Rows from block 4 of the encoder, named by matrix and row number. Each number is 200 + 30 x the weight over its row's rms, rounded and kept within 0 to 999. All counts start at 0. After the name is the row's rms in percent of the matrix's.
# convs0: reduce pointwise conv (encoder.blocks.4.convs.0.weight, 128x128x1x1), inputs 0-127
convs0.60,104,262,189,175,156,209,200,220,198,199,141,215,203,222,161,122,201,202,265,137,159,208,260,212,188,163,211,192,187,190,114,212,176,201,207,210,217,202,168,140,251,175,167,240,242,251,191,226,204,180,244,189,220,161,181,134,234,175,203,220,233,261,216,182,244,222,221,158,177,185,196,180,194,193,219,200,225,167,206,187,200,186,243,203,202,194,192,194,166,196,209,210,215,170,210,171,170,204,184,204,162,147,169,203,224,197,233,155,197,240,168,195,183,227,181,239,210,149,194,196,230,204,139,205,211,177,178,180,162
convs0.61,096,209,210,188,159,179,193,247,180,199,157,170,249,209,231,222,202,178,218,226,168,215,144,189,190,274,174,242,202,258,201,235,173,192,202,173,255,185,235,228,179,208,209,158,182,199,198,191,208,172,203,282,195,232,197,199,220,209,280,217,193,202,192,186,175,210,178,247,198,174,167,152,181,182,194,235,166,230,219,246,178,181,203,160,216,202,221,232,224,195,192,167,233,240,188,172,188,179,187,184,130,239,210,170,190,163,261,186,220,253,229,164,245,194,227,186,115,187,191,203,191,231,149,215,191,179,217,230,225
convs0.62,099,178,183,137,180,223,196,221,198,207,190,172,181,175,149,215,202,164,184,206,195,182,222,174,195,212,224,153,129,225,217,173,224,186,201,233,219,198,215,194,149,212,186,206,190,216,203,158,173,171,178,226,144,179,159,222,223,202,247,204,135,176,172,164,197,258,188,179,204,252,228,205,243,173,222,245,139,193,233,184,148,221,199,227,202,231,202,204,226,165,207,157,246,199,205,198,193,186,147,192,164,218,296,186,176,204,228,243,223,236,206,211,213,192,214,170,193,122,152,198,244,200,247,241,195,221,165,205,177
convs0.63,095,176,182,206,230,178,217,174,173,184,216,233,191,148,250,205,213,185,154,188,219,246,206,177,190,208,232,154,219,173,209,204,189,186,221,184,209,214,162,239,160,231,188,242,168,208,246,218,206,165,224,234,191,269,219,248,191,249,195,209,219,193,238,234,165,169,187,179,263,198,178,238,239,179,221,215,195,136,174,194,199,191,202,157,219,176,223,186,127,219,175,206,225,220,229,213,220,209,253,238,214,170,242,257,207,179,225,202,126,175,188,167,220,196,224,221,185,189,262,228,225,229,160,232,277,194,239,208,218
convs0.64,094,161,197,190,187,208,234,189,232,171,222,152,232,192,210,161,169,201,153,116,195,187,177,177,194,212,188,222,206,238,215,229,163,226,221,184,200,218,231,215,186,183,208,182,152,205,215,180,158,235,145,240,273,162,185,234,219,167,227,177,183,199,133,186,162,238,259,194,212,199,254,180,219,174,227,198,145,221,196,253,207,238,157,228,194,196,247,225,217,216,152,214,159,201,290,195,211,255,217,206,220,217,218,180,191,197,153,165,222,216,217,235,178,239,181,207,259,198,153,190,217,193,198,214,183,220,220,211,201
convs0.65,104,164,161,184,239,161,167,177,223,173,196,213,204,160,208,194,175,192,214,186,148,230,164,193,214,229,201,160,190,198,202,272,238,198,165,179,224,179,220,191,159,225,217,209,144,164,213,196,215,190,170,241,164,227,185,184,223,186,181,157,212,191,215,177,185,187,234,184,188,186,186,162,227,187,273,128,152,249,185,213,250,207,215,197,199,219,196,155,198,167,252,250,142,213,247,208,241,234,229,197,134,214,227,214,184,211,222,209,251,166,186,181,151,196,212,195,226,152,155,205,222,184,284,219,205,194,186,225,225
convs0.66,101,227,233,178,199,204,208,201,219,204,181,171,193,169,242,193,277,180,231,207,217,221,166,228,141,230,208,243,180,212,206,221,205,208,259,159,206,201,180,227,180,180,198,188,174,235,143,235,238,172,188,155,204,221,196,176,178,244,245,226,181,219,213,265,185,185,197,214,208,156,208,149,196,217,167,171,154,282,221,145,169,170,231,257,172,243,204,191,211,161,173,224,238,223,185,193,184,172,219,224,198,182,176,240,190,188,203,181,193,222,183,186,205,198,211,234,184,179,235,257,194,154,221,238,294,173,229,216,227
convs0.67,098,140,153,210,220,176,186,238,273,206,186,217,222,241,265,232,243,203,187,203,197,184,199,163,189,223,284,205,207,154,199,207,179,229,263,123,191,183,164,258,177,237,168,211,199,258,158,192,232,216,195,202,213,233,207,222,202,226,241,199,212,165,210,171,181,201,153,159,165,200,211,187,199,159,148,192,179,154,188,200,197,193,180,197,173,165,225,180,185,160,230,172,189,209,174,150,209,179,217,191,179,239,218,213,195,190,240,209,177,186,217,199,156,179,178,177,278,166,220,253,246,203,177,196,184,238,204,197,192
convs0.68,096,164,214,228,183,221,205,206,187,187,159,201,187,203,184,199,160,178,237,200,176,176,222,213,210,200,172,229,245,215,144,169,182,198,187,269,181,208,139,232,198,197,217,215,270,177,185,243,171,239,211,154,204,181,219,181,216,172,179,142,180,198,267,239,229,220,195,197,217,170,217,195,208,197,167,188,199,230,188,146,178,240,140,196,182,205,217,213,191,187,257,231,201,182,222,149,189,269,196,211,194,151,192,200,205,273,184,201,245,260,176,172,222,184,181,171,203,137,221,212,192,219,197,193,283,138,194,177,206
convs0.69,103,175,210,203,215,215,268,218,306,177,219,191,270,189,235,280,226,197,228,201,233,136,223,220,179,174,211,238,190,184,233,189,184,155,138,232,174,149,217,251,167,211,190,219,165,192,196,164,192,140,216,178,192,237,169,262,221,191,205,237,190,224,189,190,176,195,142,217,191,198,174,220,233,186,148,199,147,203,186,212,154,173,216,215,192,237,184,224,172,153,186,188,204,211,165,187,172,183,223,184,194,139,188,207,189,217,205,233,183,222,193,165,232,152,196,238,204,229,186,193,227,193,187,217,176,197,165,214,196
convs0.70,098,172,195,272,214,253,199,182,150,189,194,272,158,189,176,163,165,184,202,201,218,244,178,217,163,191,235,161,191,187,167,190,170,235,170,209,220,181,190,175,302,165,202,222,236,176,215,233,150,177,210,159,135,201,230,192,188,200,267,192,178,257,205,221,179,207,193,173,206,215,186,218,138,243,160,199,236,192,205,166,226,204,183,162,214,187,174,206,214,221,197,177,185,144,203,212,160,175,186,169,204,219,222,176,151,209,152,184,227,159,193,183,227,217,205,226,189,215,156,156,195,213,162,178,171,152,238,205,213
convs0.71,102,163,205,192,261,186,233,170,141,164,172,174,170,195,208,220,157,165,160,167,195,195,229,207,209,236,224,202,182,225,250,191,173,197,225,263,161,185,234,174,200,270,162,177,299,163,210,217,170,201,213,185,169,246,182,227,238,221,169,163,227,186,157,215,143,213,158,187,197,154,191,238,232,243,202,193,196,178,182,215,185,185,210,198,201,162,215,174,208,233,198,211,147,222,199,200,188,197,234,208,173,222,176,173,144,201,166,232,222,192,192,188,158,163,198,193,169,261,240,159,157,217,185,173,210,237,172,215,175
convs0.72,097,184,143,191,198,231,239,197,222,183,233,198,190,166,221,258,205,169,227,218,160,152,238,221,224,223,142,189,170,209,185,195,192,231,182,209,161,215,159,170,271,227,231,294,211,198,180,182,185,212,197,189,209,229,208,134,188,228,204,185,237,238,198,196,160,168,205,199,243,136,177,169,190,246,195,172,177,181,174,169,182,201,181,202,176,213,196,178,205,207,157,201,179,165,195,235,196,187,197,132,238,157,247,244,180,221,210,231,268,205,198,212,148,209,171,219,235,111,209,202,197,213,185,220,194,233,190,194,199
convs0.73,113,172,129,187,166,226,223,220,205,204,221,215,278,225,212,220,230,229,194,198,217,199,230,189,159,198,210,221,232,220,164,115,230,212,151,193,153,151,203,153,215,151,191,174,158,223,189,219,191,203,239,164,196,197,203,257,167,217,219,174,168,190,171,182,206,178,210,184,238,214,198,140,194,189,188,198,219,219,172,174,219,203,204,210,177,168,269,255,242,153,242,195,224,193,212,224,153,163,170,190,212,161,157,266,183,180,198,205,205,178,206,221,203,182,247,207,195,144,173,222,148,214,236,170,205,211,204,258,223
convs0.74,095,138,153,186,235,191,162,187,250,181,247,189,210,216,200,223,215,267,193,154,179,208,183,172,198,178,201,207,161,164,206,282,152,207,184,186,153,212,190,235,181,229,204,213,210,155,191,229,165,179,232,242,223,238,184,207,202,189,148,187,221,179,195,192,157,192,227,198,233,195,232,200,221,235,165,168,158,237,185,206,171,209,191,189,206,167,165,184,200,250,196,171,212,167,218,189,156,187,171,212,170,247,188,190,168,244,184,116,176,182,211,194,168,269,208,226,270,180,201,228,204,211,171,233,202,228,131,175,185
convs0.75,093,261,198,208,197,175,220,199,241,189,195,229,218,180,169,200,209,214,208,165,178,229,236,222,183,202,177,178,158,202,209,219,202,183,196,186,144,209,202,211,210,226,188,181,201,209,222,255,181,186,189,168,174,260,196,136,202,154,205,180,186,212,233,218,239,234,259,177,211,255,198,173,185,268,206,206,187,242,162,192,195,173,182,129,179,182,218,192,190,245,203,238,248,189,210,177,191,223,159,184,236,150,203,228,251,236,177,224,188,226,155,279,267,178,173,206,167,149,210,203,192,163,125,165,229,196,173,194,236
convs0.76,098,214,158,162,174,181,200,216,148,192,203,180,238,231,187,235,188,254,233,152,248,200,195,124,170,230,208,212,130,181,218,211,179,228,234,186,180,230,212,178,230,245,196,196,174,180,211,236,164,170,219,197,208,215,215,215,187,195,152,201,171,189,168,227,264,151,246,202,252,166,225,163,259,254,195,213,153,204,229,229,151,187,135,159,213,194,169,184,196,205,235,204,233,202,241,178,191,242,194,259,213,231,233,205,194,206,238,184,190,188,194,192,196,171,204,208,249,168,176,210,186,203,237,218,226,267,199,167,222
convs0.77,100,236,254,202,203,192,209,222,236,187,159,189,217,198,209,177,187,182,161,209,208,161,218,190,218,189,180,182,222,222,199,231,172,156,149,233,215,139,263,158,164,196,167,215,187,158,173,231,170,191,243,163,183,140,224,251,201,212,243,136,169,185,193,176,139,213,222,188,196,192,247,278,240,206,171,210,224,200,194,229,184,207,233,265,203,177,163,160,201,190,217,233,183,186,216,229,240,213,210,169,207,163,154,187,178,217,239,236,172,234,170,200,175,198,164,134,186,211,231,221,195,199,225,185,213,176,201,276,191
convs0.78,088,138,203,211,222,212,195,197,222,196,221,241,176,181,244,198,155,202,206,181,229,244,241,154,189,216,159,157,173,203,208,190,200,217,202,184,180,216,159,224,211,236,284,210,225,228,226,178,278,169,164,237,163,193,197,194,195,175,197,159,229,207,203,228,231,191,205,235,219,135,186,224,186,194,183,259,172,180,206,156,196,251,232,229,249,187,191,206,227,150,188,172,209,196,179,192,198,241,163,254,200,222,173,207,177,232,164,180,127,173,194,243,192,220,119,172,200,196,200,233,147,178,216,229,200,222,172,227,229
convs0.79,119,265,144,157,245,163,212,200,158,198,235,170,199,194,176,220,184,207,235,111,202,207,205,168,234,251,212,234,226,221,199,201,238,197,220,176,288,195,199,177,156,160,171,166,199,214,226,174,201,197,204,244,228,186,198,195,175,187,194,194,204,132,221,173,211,237,227,182,151,222,190,166,213,191,224,185,194,205,221,219,245,190,200,199,196,166,176,193,178,205,278,201,156,195,188,227,209,188,215,204,220,218,175,165,148,173,159,202,255,182,156,194,197,203,140,209,161,166,128,190,205,248,220,178,201,249,211,175,198
convs0.80,097,161,235,226,205,202,190,194,198,198,192,227,184,215,232,166,168,183,199,238,186,225,227,208,171,172,237,219,216,236,212,156,211,181,197,247,182,220,156,230,214,182,158,188,205,176,160,163,160,182,176,204,209,222,255,214,188,230,218,171,207,185,233,182,243,167,156,212,153,173,194,208,188,223,190,217,149,245,152,256,175,263,173,263,155,253,206,203,194,196,187,207,163,227,216,186,129,188,222,176,242,167,177,134,198,198,198,193,200,166,154,223,246,199,238,284,226,174,205,217,217,197,192,173,231,144,231,191,158
convs0.81,111,176,201,233,173,223,164,200,209,159,153,227,233,232,214,165,202,226,256,160,174,205,219,188,212,217,193,257,139,239,246,187,187,213,212,231,198,196,207,211,246,228,184,202,201,197,199,186,207,214,166,243,230,194,214,172,171,229,202,200,196,249,159,157,162,184,220,199,264,145,247,175,208,152,224,212,187,206,191,231,237,160,233,184,188,186,172,197,208,191,193,213,167,190,121,155,132,219,175,178,187,294,188,187,256,228,221,198,195,166,194,175,187,214,186,296,222,209,187,184,169,209,182,174,217,226,191,208,203
convs0.82,091,239,301,223,187,227,215,205,219,166,225,167,184,167,182,222,175,221,208,199,254,214,215,192,210,232,211,242,221,187,210,203,178,184,252,159,139,157,212,262,189,190,175,154,192,168,162,179,210,169,217,241,160,244,145,204,161,239,173,209,260,126,215,180,244,212,225,173,162,193,159,190,185,194,211,187,175,181,190,213,248,164,189,224,196,203,279,233,200,167,197,148,204,190,221,183,219,200,184,180,223,215,211,132,180,167,189,224,242,189,213,231,222,185,230,203,207,197,195,144,209,222,161,178,200,211,196,220,207
convs0.83,086,176,223,158,168,232,217,164,191,175,234,187,227,242,205,201,218,296,165,174,197,204,191,209,166,178,160,211,207,194,266,190,170,199,215,216,171,223,252,161,202,235,158,212,224,212,234,257,191,233,209,235,169,204,188,209,243,208,205,140,199,150,178,188,215,238,264,205,236,248,196,193,201,155,224,168,190,197,188,209,173,163,184,207,152,193,145,201,178,205,197,166,194,187,164,199,226,195,153,225,154,220,182,211,200,163,241,241,127,237,252,188,185,178,170,208,159,176,181,159,174,202,158,197,215,246,221,174,214
convs0.84,105,218,158,240,208,241,267,191,151,187,189,207,194,223,138,154,198,253,167,234,178,152,164,231,162,216,203,209,188,221,186,149,206,172,139,199,186,190,201,228,176,148,178,201,225,163,175,184,172,213,171,189,161,263,190,156,183,222,130,193,133,187,177,181,186,194,185,168,208,198,160,196,236,226,185,193,277,177,194,199,177,211,200,175,186,193,198,181,161,209,205,204,189,228,185,196,117,222,216,142,215,205,224,192,233,218,163,234,236,178,183,231,184,184,178,214,143,209,171,179,257,199,201,207,184,254,198,199,188
convs0.85,103,264,168,249,203,245,180,185,209,190,263,178,163,210,210,147,204,164,186,141,172,247,207,184,157,177,229,197,212,208,171,207,248,258,193,176,192,231,195,202,126,167,193,198,173,192,201,194,217,200,200,168,240,194,207,191,184,227,135,185,236,238,229,141,198,208,185,223,165,180,256,178,191,163,181,226,199,151,223,207,162,176,247,217,216,175,187,213,169,155,183,187,179,244,211,200,240,208,136,225,165,249,158,206,239,188,150,154,196,144,180,221,227,219,253,178,205,227,198,180,219,192,201,182,225,205,196,172,210
convs0.86,111,184,141,151,223,183,178,207,240,216,233,171,166,224,165,246,219,187,197,192,239,185,171,235,218,178,204,201,214,176,212,246,201,184,222,224,165,242,196,200,210,234,248,218,189,214,190,169,190,206,202,138,224,119,160,131,197,206,130,190,222,144,178,155,185,244,204,147,280,215,179,165,193,174,176,181,195,157,165,200,218,165,216,196,207,193,187,224,225,219,177,178,205,224,117,195,257,187,258,194,202,204,202,160,172,197,192,220,166,209,197,216,212,171,161,146,207,189,185,221,162,217,198,240,225,191,192,211,222
convs0.87,103,263,235,186,214,194,215,197,183,181,210,204,186,158,171,180,178,243,175,175,211,176,221,140,222,174,292,238,205,230,201,172,185,232,162,177,213,138,169,154,205,185,182,210,148,163,217,205,195,172,187,197,160,229,237,162,203,185,277,159,188,198,263,216,191,202,177,221,176,206,259,229,177,223,153,165,234,173,141,225,182,264,204,268,177,236,206,162,198,224,263,197,177,184,199,198,205,191,203,170,170,189,196,181,172,218,194,209,224,196,217,161,152,216,184,189,166,184,179,197,148,206,179,177,185,215,232,215,214
convs0.88,105,197,165,159,183,199,167,178,231,220,165,170,182,198,165,226,262,200,227,196,207,157,249,226,240,146,240,197,234,228,251,156,204,210,187,225,169,274,202,205,226,189,183,207,211,197,177,179,196,210,240,157,215,148,195,206,184,181,217,212,168,132,186,154,202,182,175,224,199,185,213,183,211,174,110,206,194,150,211,180,211,204,218,192,175,203,211,191,165,210,191,216,261,212,188,234,209,201,210,188,233,186,211,180,192,202,196,127,222,269,200,258,170,245,306,173,192,205,179,207,174,219,169,207,219,178,197,179,184
convs0.89,109,186,198,278,196,260,192,244,132,207,155,189,200,174,206,185,172,142,209,218,184,181,134,206,189,183,257,188,172,176,197,194,243,189,155,182,193,163,218,212,134,183,161,232,163,196,191,194,192,193,191,195,180,231,179,238,187,173,196,197,219,174,225,187,211,183,216,274,235,194,186,204,209,187,223,158,227,235,216,181,189,220,175,173,215,203,196,179,210,143,193,189,177,206,191,185,188,218,192,180,156,268,224,121,189,210,180,216,227,242,176,208,240,164,228,200,222,176,198,242,254,269,199,258,231,243,182,225,214
convs0.90,091,188,158,250,230,230,174,208,219,197,220,184,192,199,142,192,206,195,236,220,197,158,194,194,183,208,181,176,219,231,203,219,194,208,216,201,225,233,173,186,218,217,224,144,217,176,269,208,205,165,184,209,191,238,199,233,219,188,167,202,186,189,179,204,216,175,201,130,166,149,171,155,271,169,204,150,177,194,235,220,216,172,213,185,223,175,187,253,211,155,190,194,210,234,202,196,201,225,142,184,227,178,172,258,201,221,212,165,276,161,144,232,173,223,295,232,177,218,188,153,223,210,166,162,183,158,165,213,235
convs0.91,102,156,228,195,199,202,201,197,160,228,200,190,179,224,241,201,197,225,216,237,218,197,237,204,209,164,260,165,221,156,234,194,226,194,191,178,216,242,178,192,214,196,165,192,212,225,194,213,216,212,197,230,251,215,233,241,193,177,217,145,196,142,191,173,195,196,183,164,190,212,199,176,180,156,161,234,216,211,190,181,176,248,155,163,237,156,202,206,159,245,202,157,219,202,229,191,184,230,170,229,153,154,212,247,145,233,232,171,208,206,183,209,165,214,242,179,292,219,215,295,135,211,206,149,175,223,163,212,182
convs0.92,104,205,162,186,239,127,208,181,185,188,233,186,217,168,172,209,228,139,174,235,184,263,206,193,144,211,226,192,223,193,151,220,213,194,199,172,236,150,185,175,165,213,194,249,229,215,196,247,194,198,147,158,137,251,187,205,217,95,161,173,178,218,230,191,209,210,190,166,204,191,206,189,206,240,210,212,151,230,223,173,173,237,173,186,192,140,266,196,185,173,211,190,218,169,137,204,209,181,200,206,214,195,211,212,205,218,194,239,219,190,208,174,182,190,240,248,192,151,156,176,205,209,232,210,195,194,253,222,163
convs0.93,105,232,228,212,191,191,195,201,161,210,247,233,191,156,162,159,165,177,144,188,246,211,240,224,186,174,239,254,239,192,183,213,201,170,170,176,183,187,217,188,194,191,248,226,172,171,173,166,196,186,232,200,140,232,200,199,213,224,154,214,224,220,208,217,258,194,277,197,170,170,194,248,235,193,189,215,180,175,205,165,193,195,186,221,180,224,198,237,167,205,182,211,215,187,196,224,225,158,235,175,219,226,209,174,210,182,153,225,149,168,211,147,264,196,231,199,102,188,232,133,219,186,193,211,164,159,227,180,152
convs0.94,099,187,198,190,158,201,187,233,204,200,196,235,237,209,192,153,212,184,163,146,213,222,228,151,146,201,171,253,251,184,189,302,192,222,181,170,207,166,200,227,181,148,211,192,155,211,191,201,219,168,192,183,238,186,189,225,153,187,189,187,257,180,149,193,217,209,239,263,167,170,201,209,183,237,177,254,171,179,254,179,185,221,209,239,217,222,198,241,216,216,206,186,225,160,177,175,181,158,203,242,261,253,202,230,218,175,156,195,192,163,185,207,172,198,208,235,143,154,193,212,202,166,184,216,223,189,146,202,168
convs0.95,102,178,185,188,199,157,157,204,186,196,204,228,185,205,242,199,136,189,230,186,242,164,175,188,237,214,182,195,163,237,180,146,230,234,228,183,201,242,205,175,195,300,202,133,248,241,232,197,190,209,194,156,126,260,223,231,179,186,245,222,165,203,189,245,237,214,226,174,246,164,208,200,228,203,232,191,203,210,193,201,218,143,186,256,235,234,175,209,192,169,199,215,179,189,149,252,222,237,188,255,225,192,196,193,204,189,231,196,188,232,192,209,139,215,237,189,167,181,233,235,211,184,183,221,234,204,218,209,217
convs0.96,108,193,217,221,268,212,238,191,196,202,187,192,219,167,181,225,234,178,235,212,222,204,200,224,174,191,241,223,223,188,217,251,244,267,205,226,213,228,192,204,168,187,252,185,218,163,181,171,239,263,243,180,202,151,218,213,177,142,241,195,172,201,184,207,172,209,205,145,175,193,265,171,219,191,157,154,156,177,215,199,223,226,175,262,198,257,213,219,225,229,199,240,155,203,208,219,187,211,211,213,215,146,181,220,199,207,222,190,154,114,176,206,203,223,187,124,179,225,246,217,186,179,205,217,174,170,177,154,218
convs0.97,098,245,192,177,206,203,199,243,164,223,234,209,208,194,226,155,158,256,205,198,191,162,226,189,216,169,122,221,210,212,205,196,141,193,216,231,197,229,224,223,198,205,243,175,196,203,160,181,186,156,218,175,137,222,245,182,222,272,129,194,189,162,199,237,203,235,240,265,189,203,193,189,200,152,197,226,217,176,240,180,211,239,188,206,225,202,191,203,251,163,200,234,150,162,209,150,179,236,193,178,211,205,122,216,199,236,195,178,175,197,172,241,215,234,208,183,211,210,155,212,216,224,164,177,175,231,172,133,186
convs0.98,100,173,263,133,204,262,158,156,148,211,178,222,168,193,208,195,184,206,157,199,227,262,227,195,192,190,175,213,223,142,204,219,204,234,181,270,190,176,186,236,173,221,205,280,203,258,205,207,210,170,197,180,166,266,197,217,214,245,218,201,152,209,157,223,209,215,217,200,249,195,193,179,196,256,154,243,220,223,213,189,174,202,194,200,182,195,191,179,208,211,174,206,190,149,239,192,230,216,149,172,180,233,188,176,218,181,147,170,198,212,284,171,200,199,186,175,160,195,182,167,240,181,172,206,209,207,188,169,223
convs0.99,098,152,222,174,178,196,212,190,269,170,206,193,245,214,191,251,204,236,227,191,285,169,163,216,162,240,198,212,210,223,201,240,186,193,175,195,192,181,157,230,193,198,191,224,223,189,227,174,186,221,236,243,184,206,227,160,221,215,226,206,205,208,219,144,108,247,206,204,192,176,192,179,142,166,212,205,184,176,179,177,186,161,232,203,198,201,226,249,236,232,190,185,235,199,153,176,155,175,195,210,144,183,152,227,248,179,213,190,169,197,216,204,193,215,165,255,169,234,175,205,188,261,189,186,192,140,251,246,217
convs0.100,091,211,199,198,155,161,200,194,262,195,227,175,224,173,176,195,127,219,165,256,117,190,229,177,229,183,164,207,167,212,205,209,163,183,181,127,170,205,193,214,212,204,165,142,189,234,189,213,145,206,178,235,169,192,234,183,161,210,183,199,173,174,208,156,238,178,231,236,169,202,203,176,216,241,237,227,156,222,195,239,174,179,168,154,198,189,223,222,217,154,211,251,192,186,223,131,228,169,172,212,255,194,193,211,176,204,204,203,188,177,213,233,188,210,244,275,224,208,212,231,238,232,220,156,234,172,194,212,210
convs0.101,102,224,211,192,234,230,196,180,190,156,213,181,142,277,162,176,201,143,238,207,178,242,179,205,195,139,206,226,201,149,204,186,220,250,219,169,234,163,230,229,206,184,153,245,202,200,227,210,247,184,171,221,162,203,172,240,187,217,216,242,236,248,256,183,263,183,188,204,240,211,216,235,219,177,174,235,220,231,202,195,183,238,195,216,210,173,212,157,171,143,138,172,220,165,187,175,143,182,182,207,200,197,207,177,136,199,177,166,158,225,210,224,182,174,177,186,151,227,211,184,184,166,169,171,193,171,216,167,180
convs0.102,091,252,173,193,175,155,216,170,169,199,191,219,222,209,200,177,195,167,144,212,222,179,230,201,171,249,189,211,201,190,150,156,207,213,182,177,251,177,241,166,253,231,206,180,189,245,208,211,199,188,197,170,222,164,197,231,141,185,262,211,150,219,174,168,192,204,216,185,100,179,200,137,179,247,204,248,201,179,206,155,219,182,191,236,171,174,218,228,234,196,221,231,184,189,208,185,235,225,230,167,211,186,223,196,201,207,242,207,283,151,178,199,159,229,160,170,196,199,173,160,200,223,151,202,147,175,202,179,178
convs0.103,105,187,176,176,145,262,198,182,212,211,206,177,198,208,227,254,222,194,154,190,202,242,185,213,202,191,196,178,230,147,239,243,215,210,227,188,221,249,207,262,192,226,199,203,126,205,195,186,202,195,223,191,178,243,150,245,225,187,236,174,118,167,208,227,220,203,192,184,161,212,243,237,201,219,212,153,155,187,203,278,166,232,226,151,191,237,195,229,209,191,193,177,210,174,228,256,213,222,211,189,225,154,212,187,181,174,143,189,193,193,261,192,245,160,200,133,195,220,249,203,214,208,223,197,207,167,159,191,198
convs0.104,105,172,233,172,198,195,163,218,203,232,214,202,240,188,238,246,134,152,195,199,261,178,114,248,204,252,179,198,191,176,252,228,232,192,211,224,192,209,227,255,188,204,193,172,179,170,208,218,201,182,191,185,188,175,216,190,232,161,191,168,138,188,169,194,219,218,182,180,231,225,215,196,218,230,279,212,197,224,181,196,197,202,251,165,246,266,177,218,202,175,164,269,252,195,240,194,222,228,190,204,237,202,232,204,206,219,230,216,227,192,226,163,219,201,235,177,230,214,200,171,189,162,284,194,194,175,198,189,245
convs0.105,104,218,276,226,237,203,196,246,217,230,186,183,220,194,233,245,226,230,168,200,158,155,184,180,184,219,195,219,179,196,161,203,250,172,162,173,194,212,121,198,197,234,210,224,164,179,220,185,180,191,203,220,177,188,169,172,230,193,228,208,222,213,208,208,264,231,173,235,152,228,167,177,209,163,229,218,194,186,201,243,214,135,237,138,234,178,159,185,173,204,200,193,296,221,176,161,213,218,173,209,205,233,222,204,240,129,192,227,208,189,186,248,165,232,175,193,211,227,181,189,167,186,152,219,159,175,184,162,209
convs0.106,112,249,172,197,210,201,217,219,191,206,181,213,195,174,176,139,219,225,255,156,214,207,159,171,201,243,197,249,220,253,167,190,226,221,230,207,236,180,240,266,220,195,129,203,197,144,212,190,181,213,234,208,202,240,195,194,197,215,230,217,200,207,185,134,254,154,217,230,222,173,178,112,168,178,184,189,224,183,218,186,236,170,251,198,217,183,189,209,165,197,150,199,231,214,198,213,167,241,155,185,184,190,227,269,222,186,181,206,156,215,188,174,172,223,153,255,214,183,175,192,163,224,160,193,160,208,238,229,185
convs0.107,096,174,162,234,225,244,186,200,225,189,199,228,208,253,230,258,181,218,272,200,242,213,220,192,238,178,229,184,209,177,182,186,127,181,163,196,206,184,229,204,228,197,193,159,285,202,166,208,212,162,220,231,171,218,239,193,218,202,160,243,224,161,221,164,186,188,213,161,188,207,261,167,228,163,200,176,197,210,240,216,257,206,175,207,200,181,177,176,187,196,219,192,171,201,185,187,218,267,155,155,193,244,227,213,187,190,233,235,208,256,136,170,136,202,201,211,235,217,219,245,208,222,218,184,172,244,202,217,160
convs0.108,097,144,183,168,214,233,220,160,230,236,195,210,217,238,215,267,166,208,176,276,164,196,205,232,191,206,231,139,187,157,174,184,204,243,205,154,245,227,192,167,230,233,205,170,216,190,161,212,164,212,228,127,200,180,181,226,210,150,223,147,144,176,237,149,190,155,190,179,219,225,185,189,186,217,203,167,203,232,178,191,237,170,176,196,172,188,200,218,209,216,205,199,213,197,181,175,203,195,210,267,201,113,231,177,157,183,247,206,173,224,192,199,233,205,220,169,217,169,229,174,150,175,240,217,214,175,163,220,222
convs0.109,105,173,183,205,194,200,171,192,167,221,258,202,170,146,172,221,174,198,180,182,262,114,172,205,189,249,216,205,263,241,174,230,244,204,190,176,193,217,208,257,180,192,263,182,196,181,220,202,219,226,187,196,147,156,231,218,239,169,220,216,203,178,209,197,181,162,197,186,179,177,228,222,169,174,258,210,166,163,203,197,177,230,242,156,170,240,173,188,163,215,257,218,211,170,230,177,232,219,186,239,185,156,191,205,171,176,143,162,232,183,203,179,176,201,216,154,218,222,209,188,207,234,151,248,154,211,161,247,207
convs0.110,101,217,137,190,191,199,190,249,222,229,223,207,262,167,223,181,242,195,215,179,184,183,219,229,262,191,212,194,205,236,139,200,195,176,257,196,190,182,159,189,189,213,213,170,177,171,188,229,202,214,170,103,173,248,176,220,229,218,192,185,184,157,174,190,187,182,163,210,181,213,161,149,222,197,187,193,208,206,128,181,215,180,208,195,216,165,244,176,135,175,248,187,232,218,211,250,223,226,243,207,189,168,185,269,212,215,190,170,228,164,155,182,207,179,270,154,202,205,151,165,212,194,179,199,203,203,156,206,177
convs0.111,098,239,149,173,193,200,224,166,193,215,192,251,240,204,220,197,160,192,191,206,173,185,180,140,174,227,237,214,206,163,203,205,244,207,216,134,203,224,214,215,156,187,207,179,178,219,167,158,151,204,158,225,239,191,220,169,166,216,214,167,169,213,209,172,297,235,207,209,250,181,174,153,210,193,240,195,201,221,163,175,233,205,174,217,152,213,215,173,166,171,243,225,160,184,240,184,191,190,228,227,248,176,144,196,193,195,201,178,188,192,170,217,235,188,183,196,276,156,234,151,172,233,135,186,195,222,179,177,237
convs0.112,097,187,187,227,181,214,205,215,162,200,204,181,171,238,145,177,171,175,243,202,249,210,203,242,229,243,151,197,214,201,218,222,214,243,144,169,192,210,189,232,229,239,165,156,209,182,219,210,206,188,165,206,214,202,230,194,215,236,181,186,174,203,202,202,185,197,252,201,145,174,200,207,187,194,235,197,136,193,189,199,104,281,136,276,197,191,236,202,203,183,226,183,213,199,197,221,146,204,173,210,200,157,187,203,172,202,226,164,240,236,246,194,119,253,195,154,209,216,227,163,166,173,206,201,217,174,197,169,190
convs0.113,091,158,224,185,185,173,180,194,244,269,207,192,164,211,203,257,207,203,169,183,159,224,234,224,176,204,160,207,236,217,177,179,180,164,217,175,210,196,163,219,216,224,203,182,187,174,126,189,269,150,164,203,160,212,155,269,229,203,190,250,231,201,216,173,213,167,203,205,188,215,140,148,233,150,213,244,183,218,189,226,249,165,200,181,208,188,190,220,179,182,210,169,227,177,211,214,211,183,225,234,179,244,210,165,210,200,170,194,166,269,184,196,195,176,182,224,191,145,246,173,253,216,169,187,216,228,174,190,124
convs0.114,099,227,243,184,142,164,203,194,227,264,177,204,255,243,233,191,185,176,167,212,163,180,173,202,202,192,200,206,230,210,226,191,175,221,189,163,227,217,256,202,111,205,168,152,225,187,197,181,136,242,222,200,198,229,224,126,220,170,169,187,187,194,189,255,179,202,195,239,185,254,223,164,179,207,227,256,228,181,190,203,171,176,216,163,183,174,157,178,193,238,183,192,249,228,216,215,229,210,202,202,260,141,184,212,211,139,203,185,197,242,168,177,141,187,185,164,205,156,193,186,215,171,215,208,153,186,193,203,219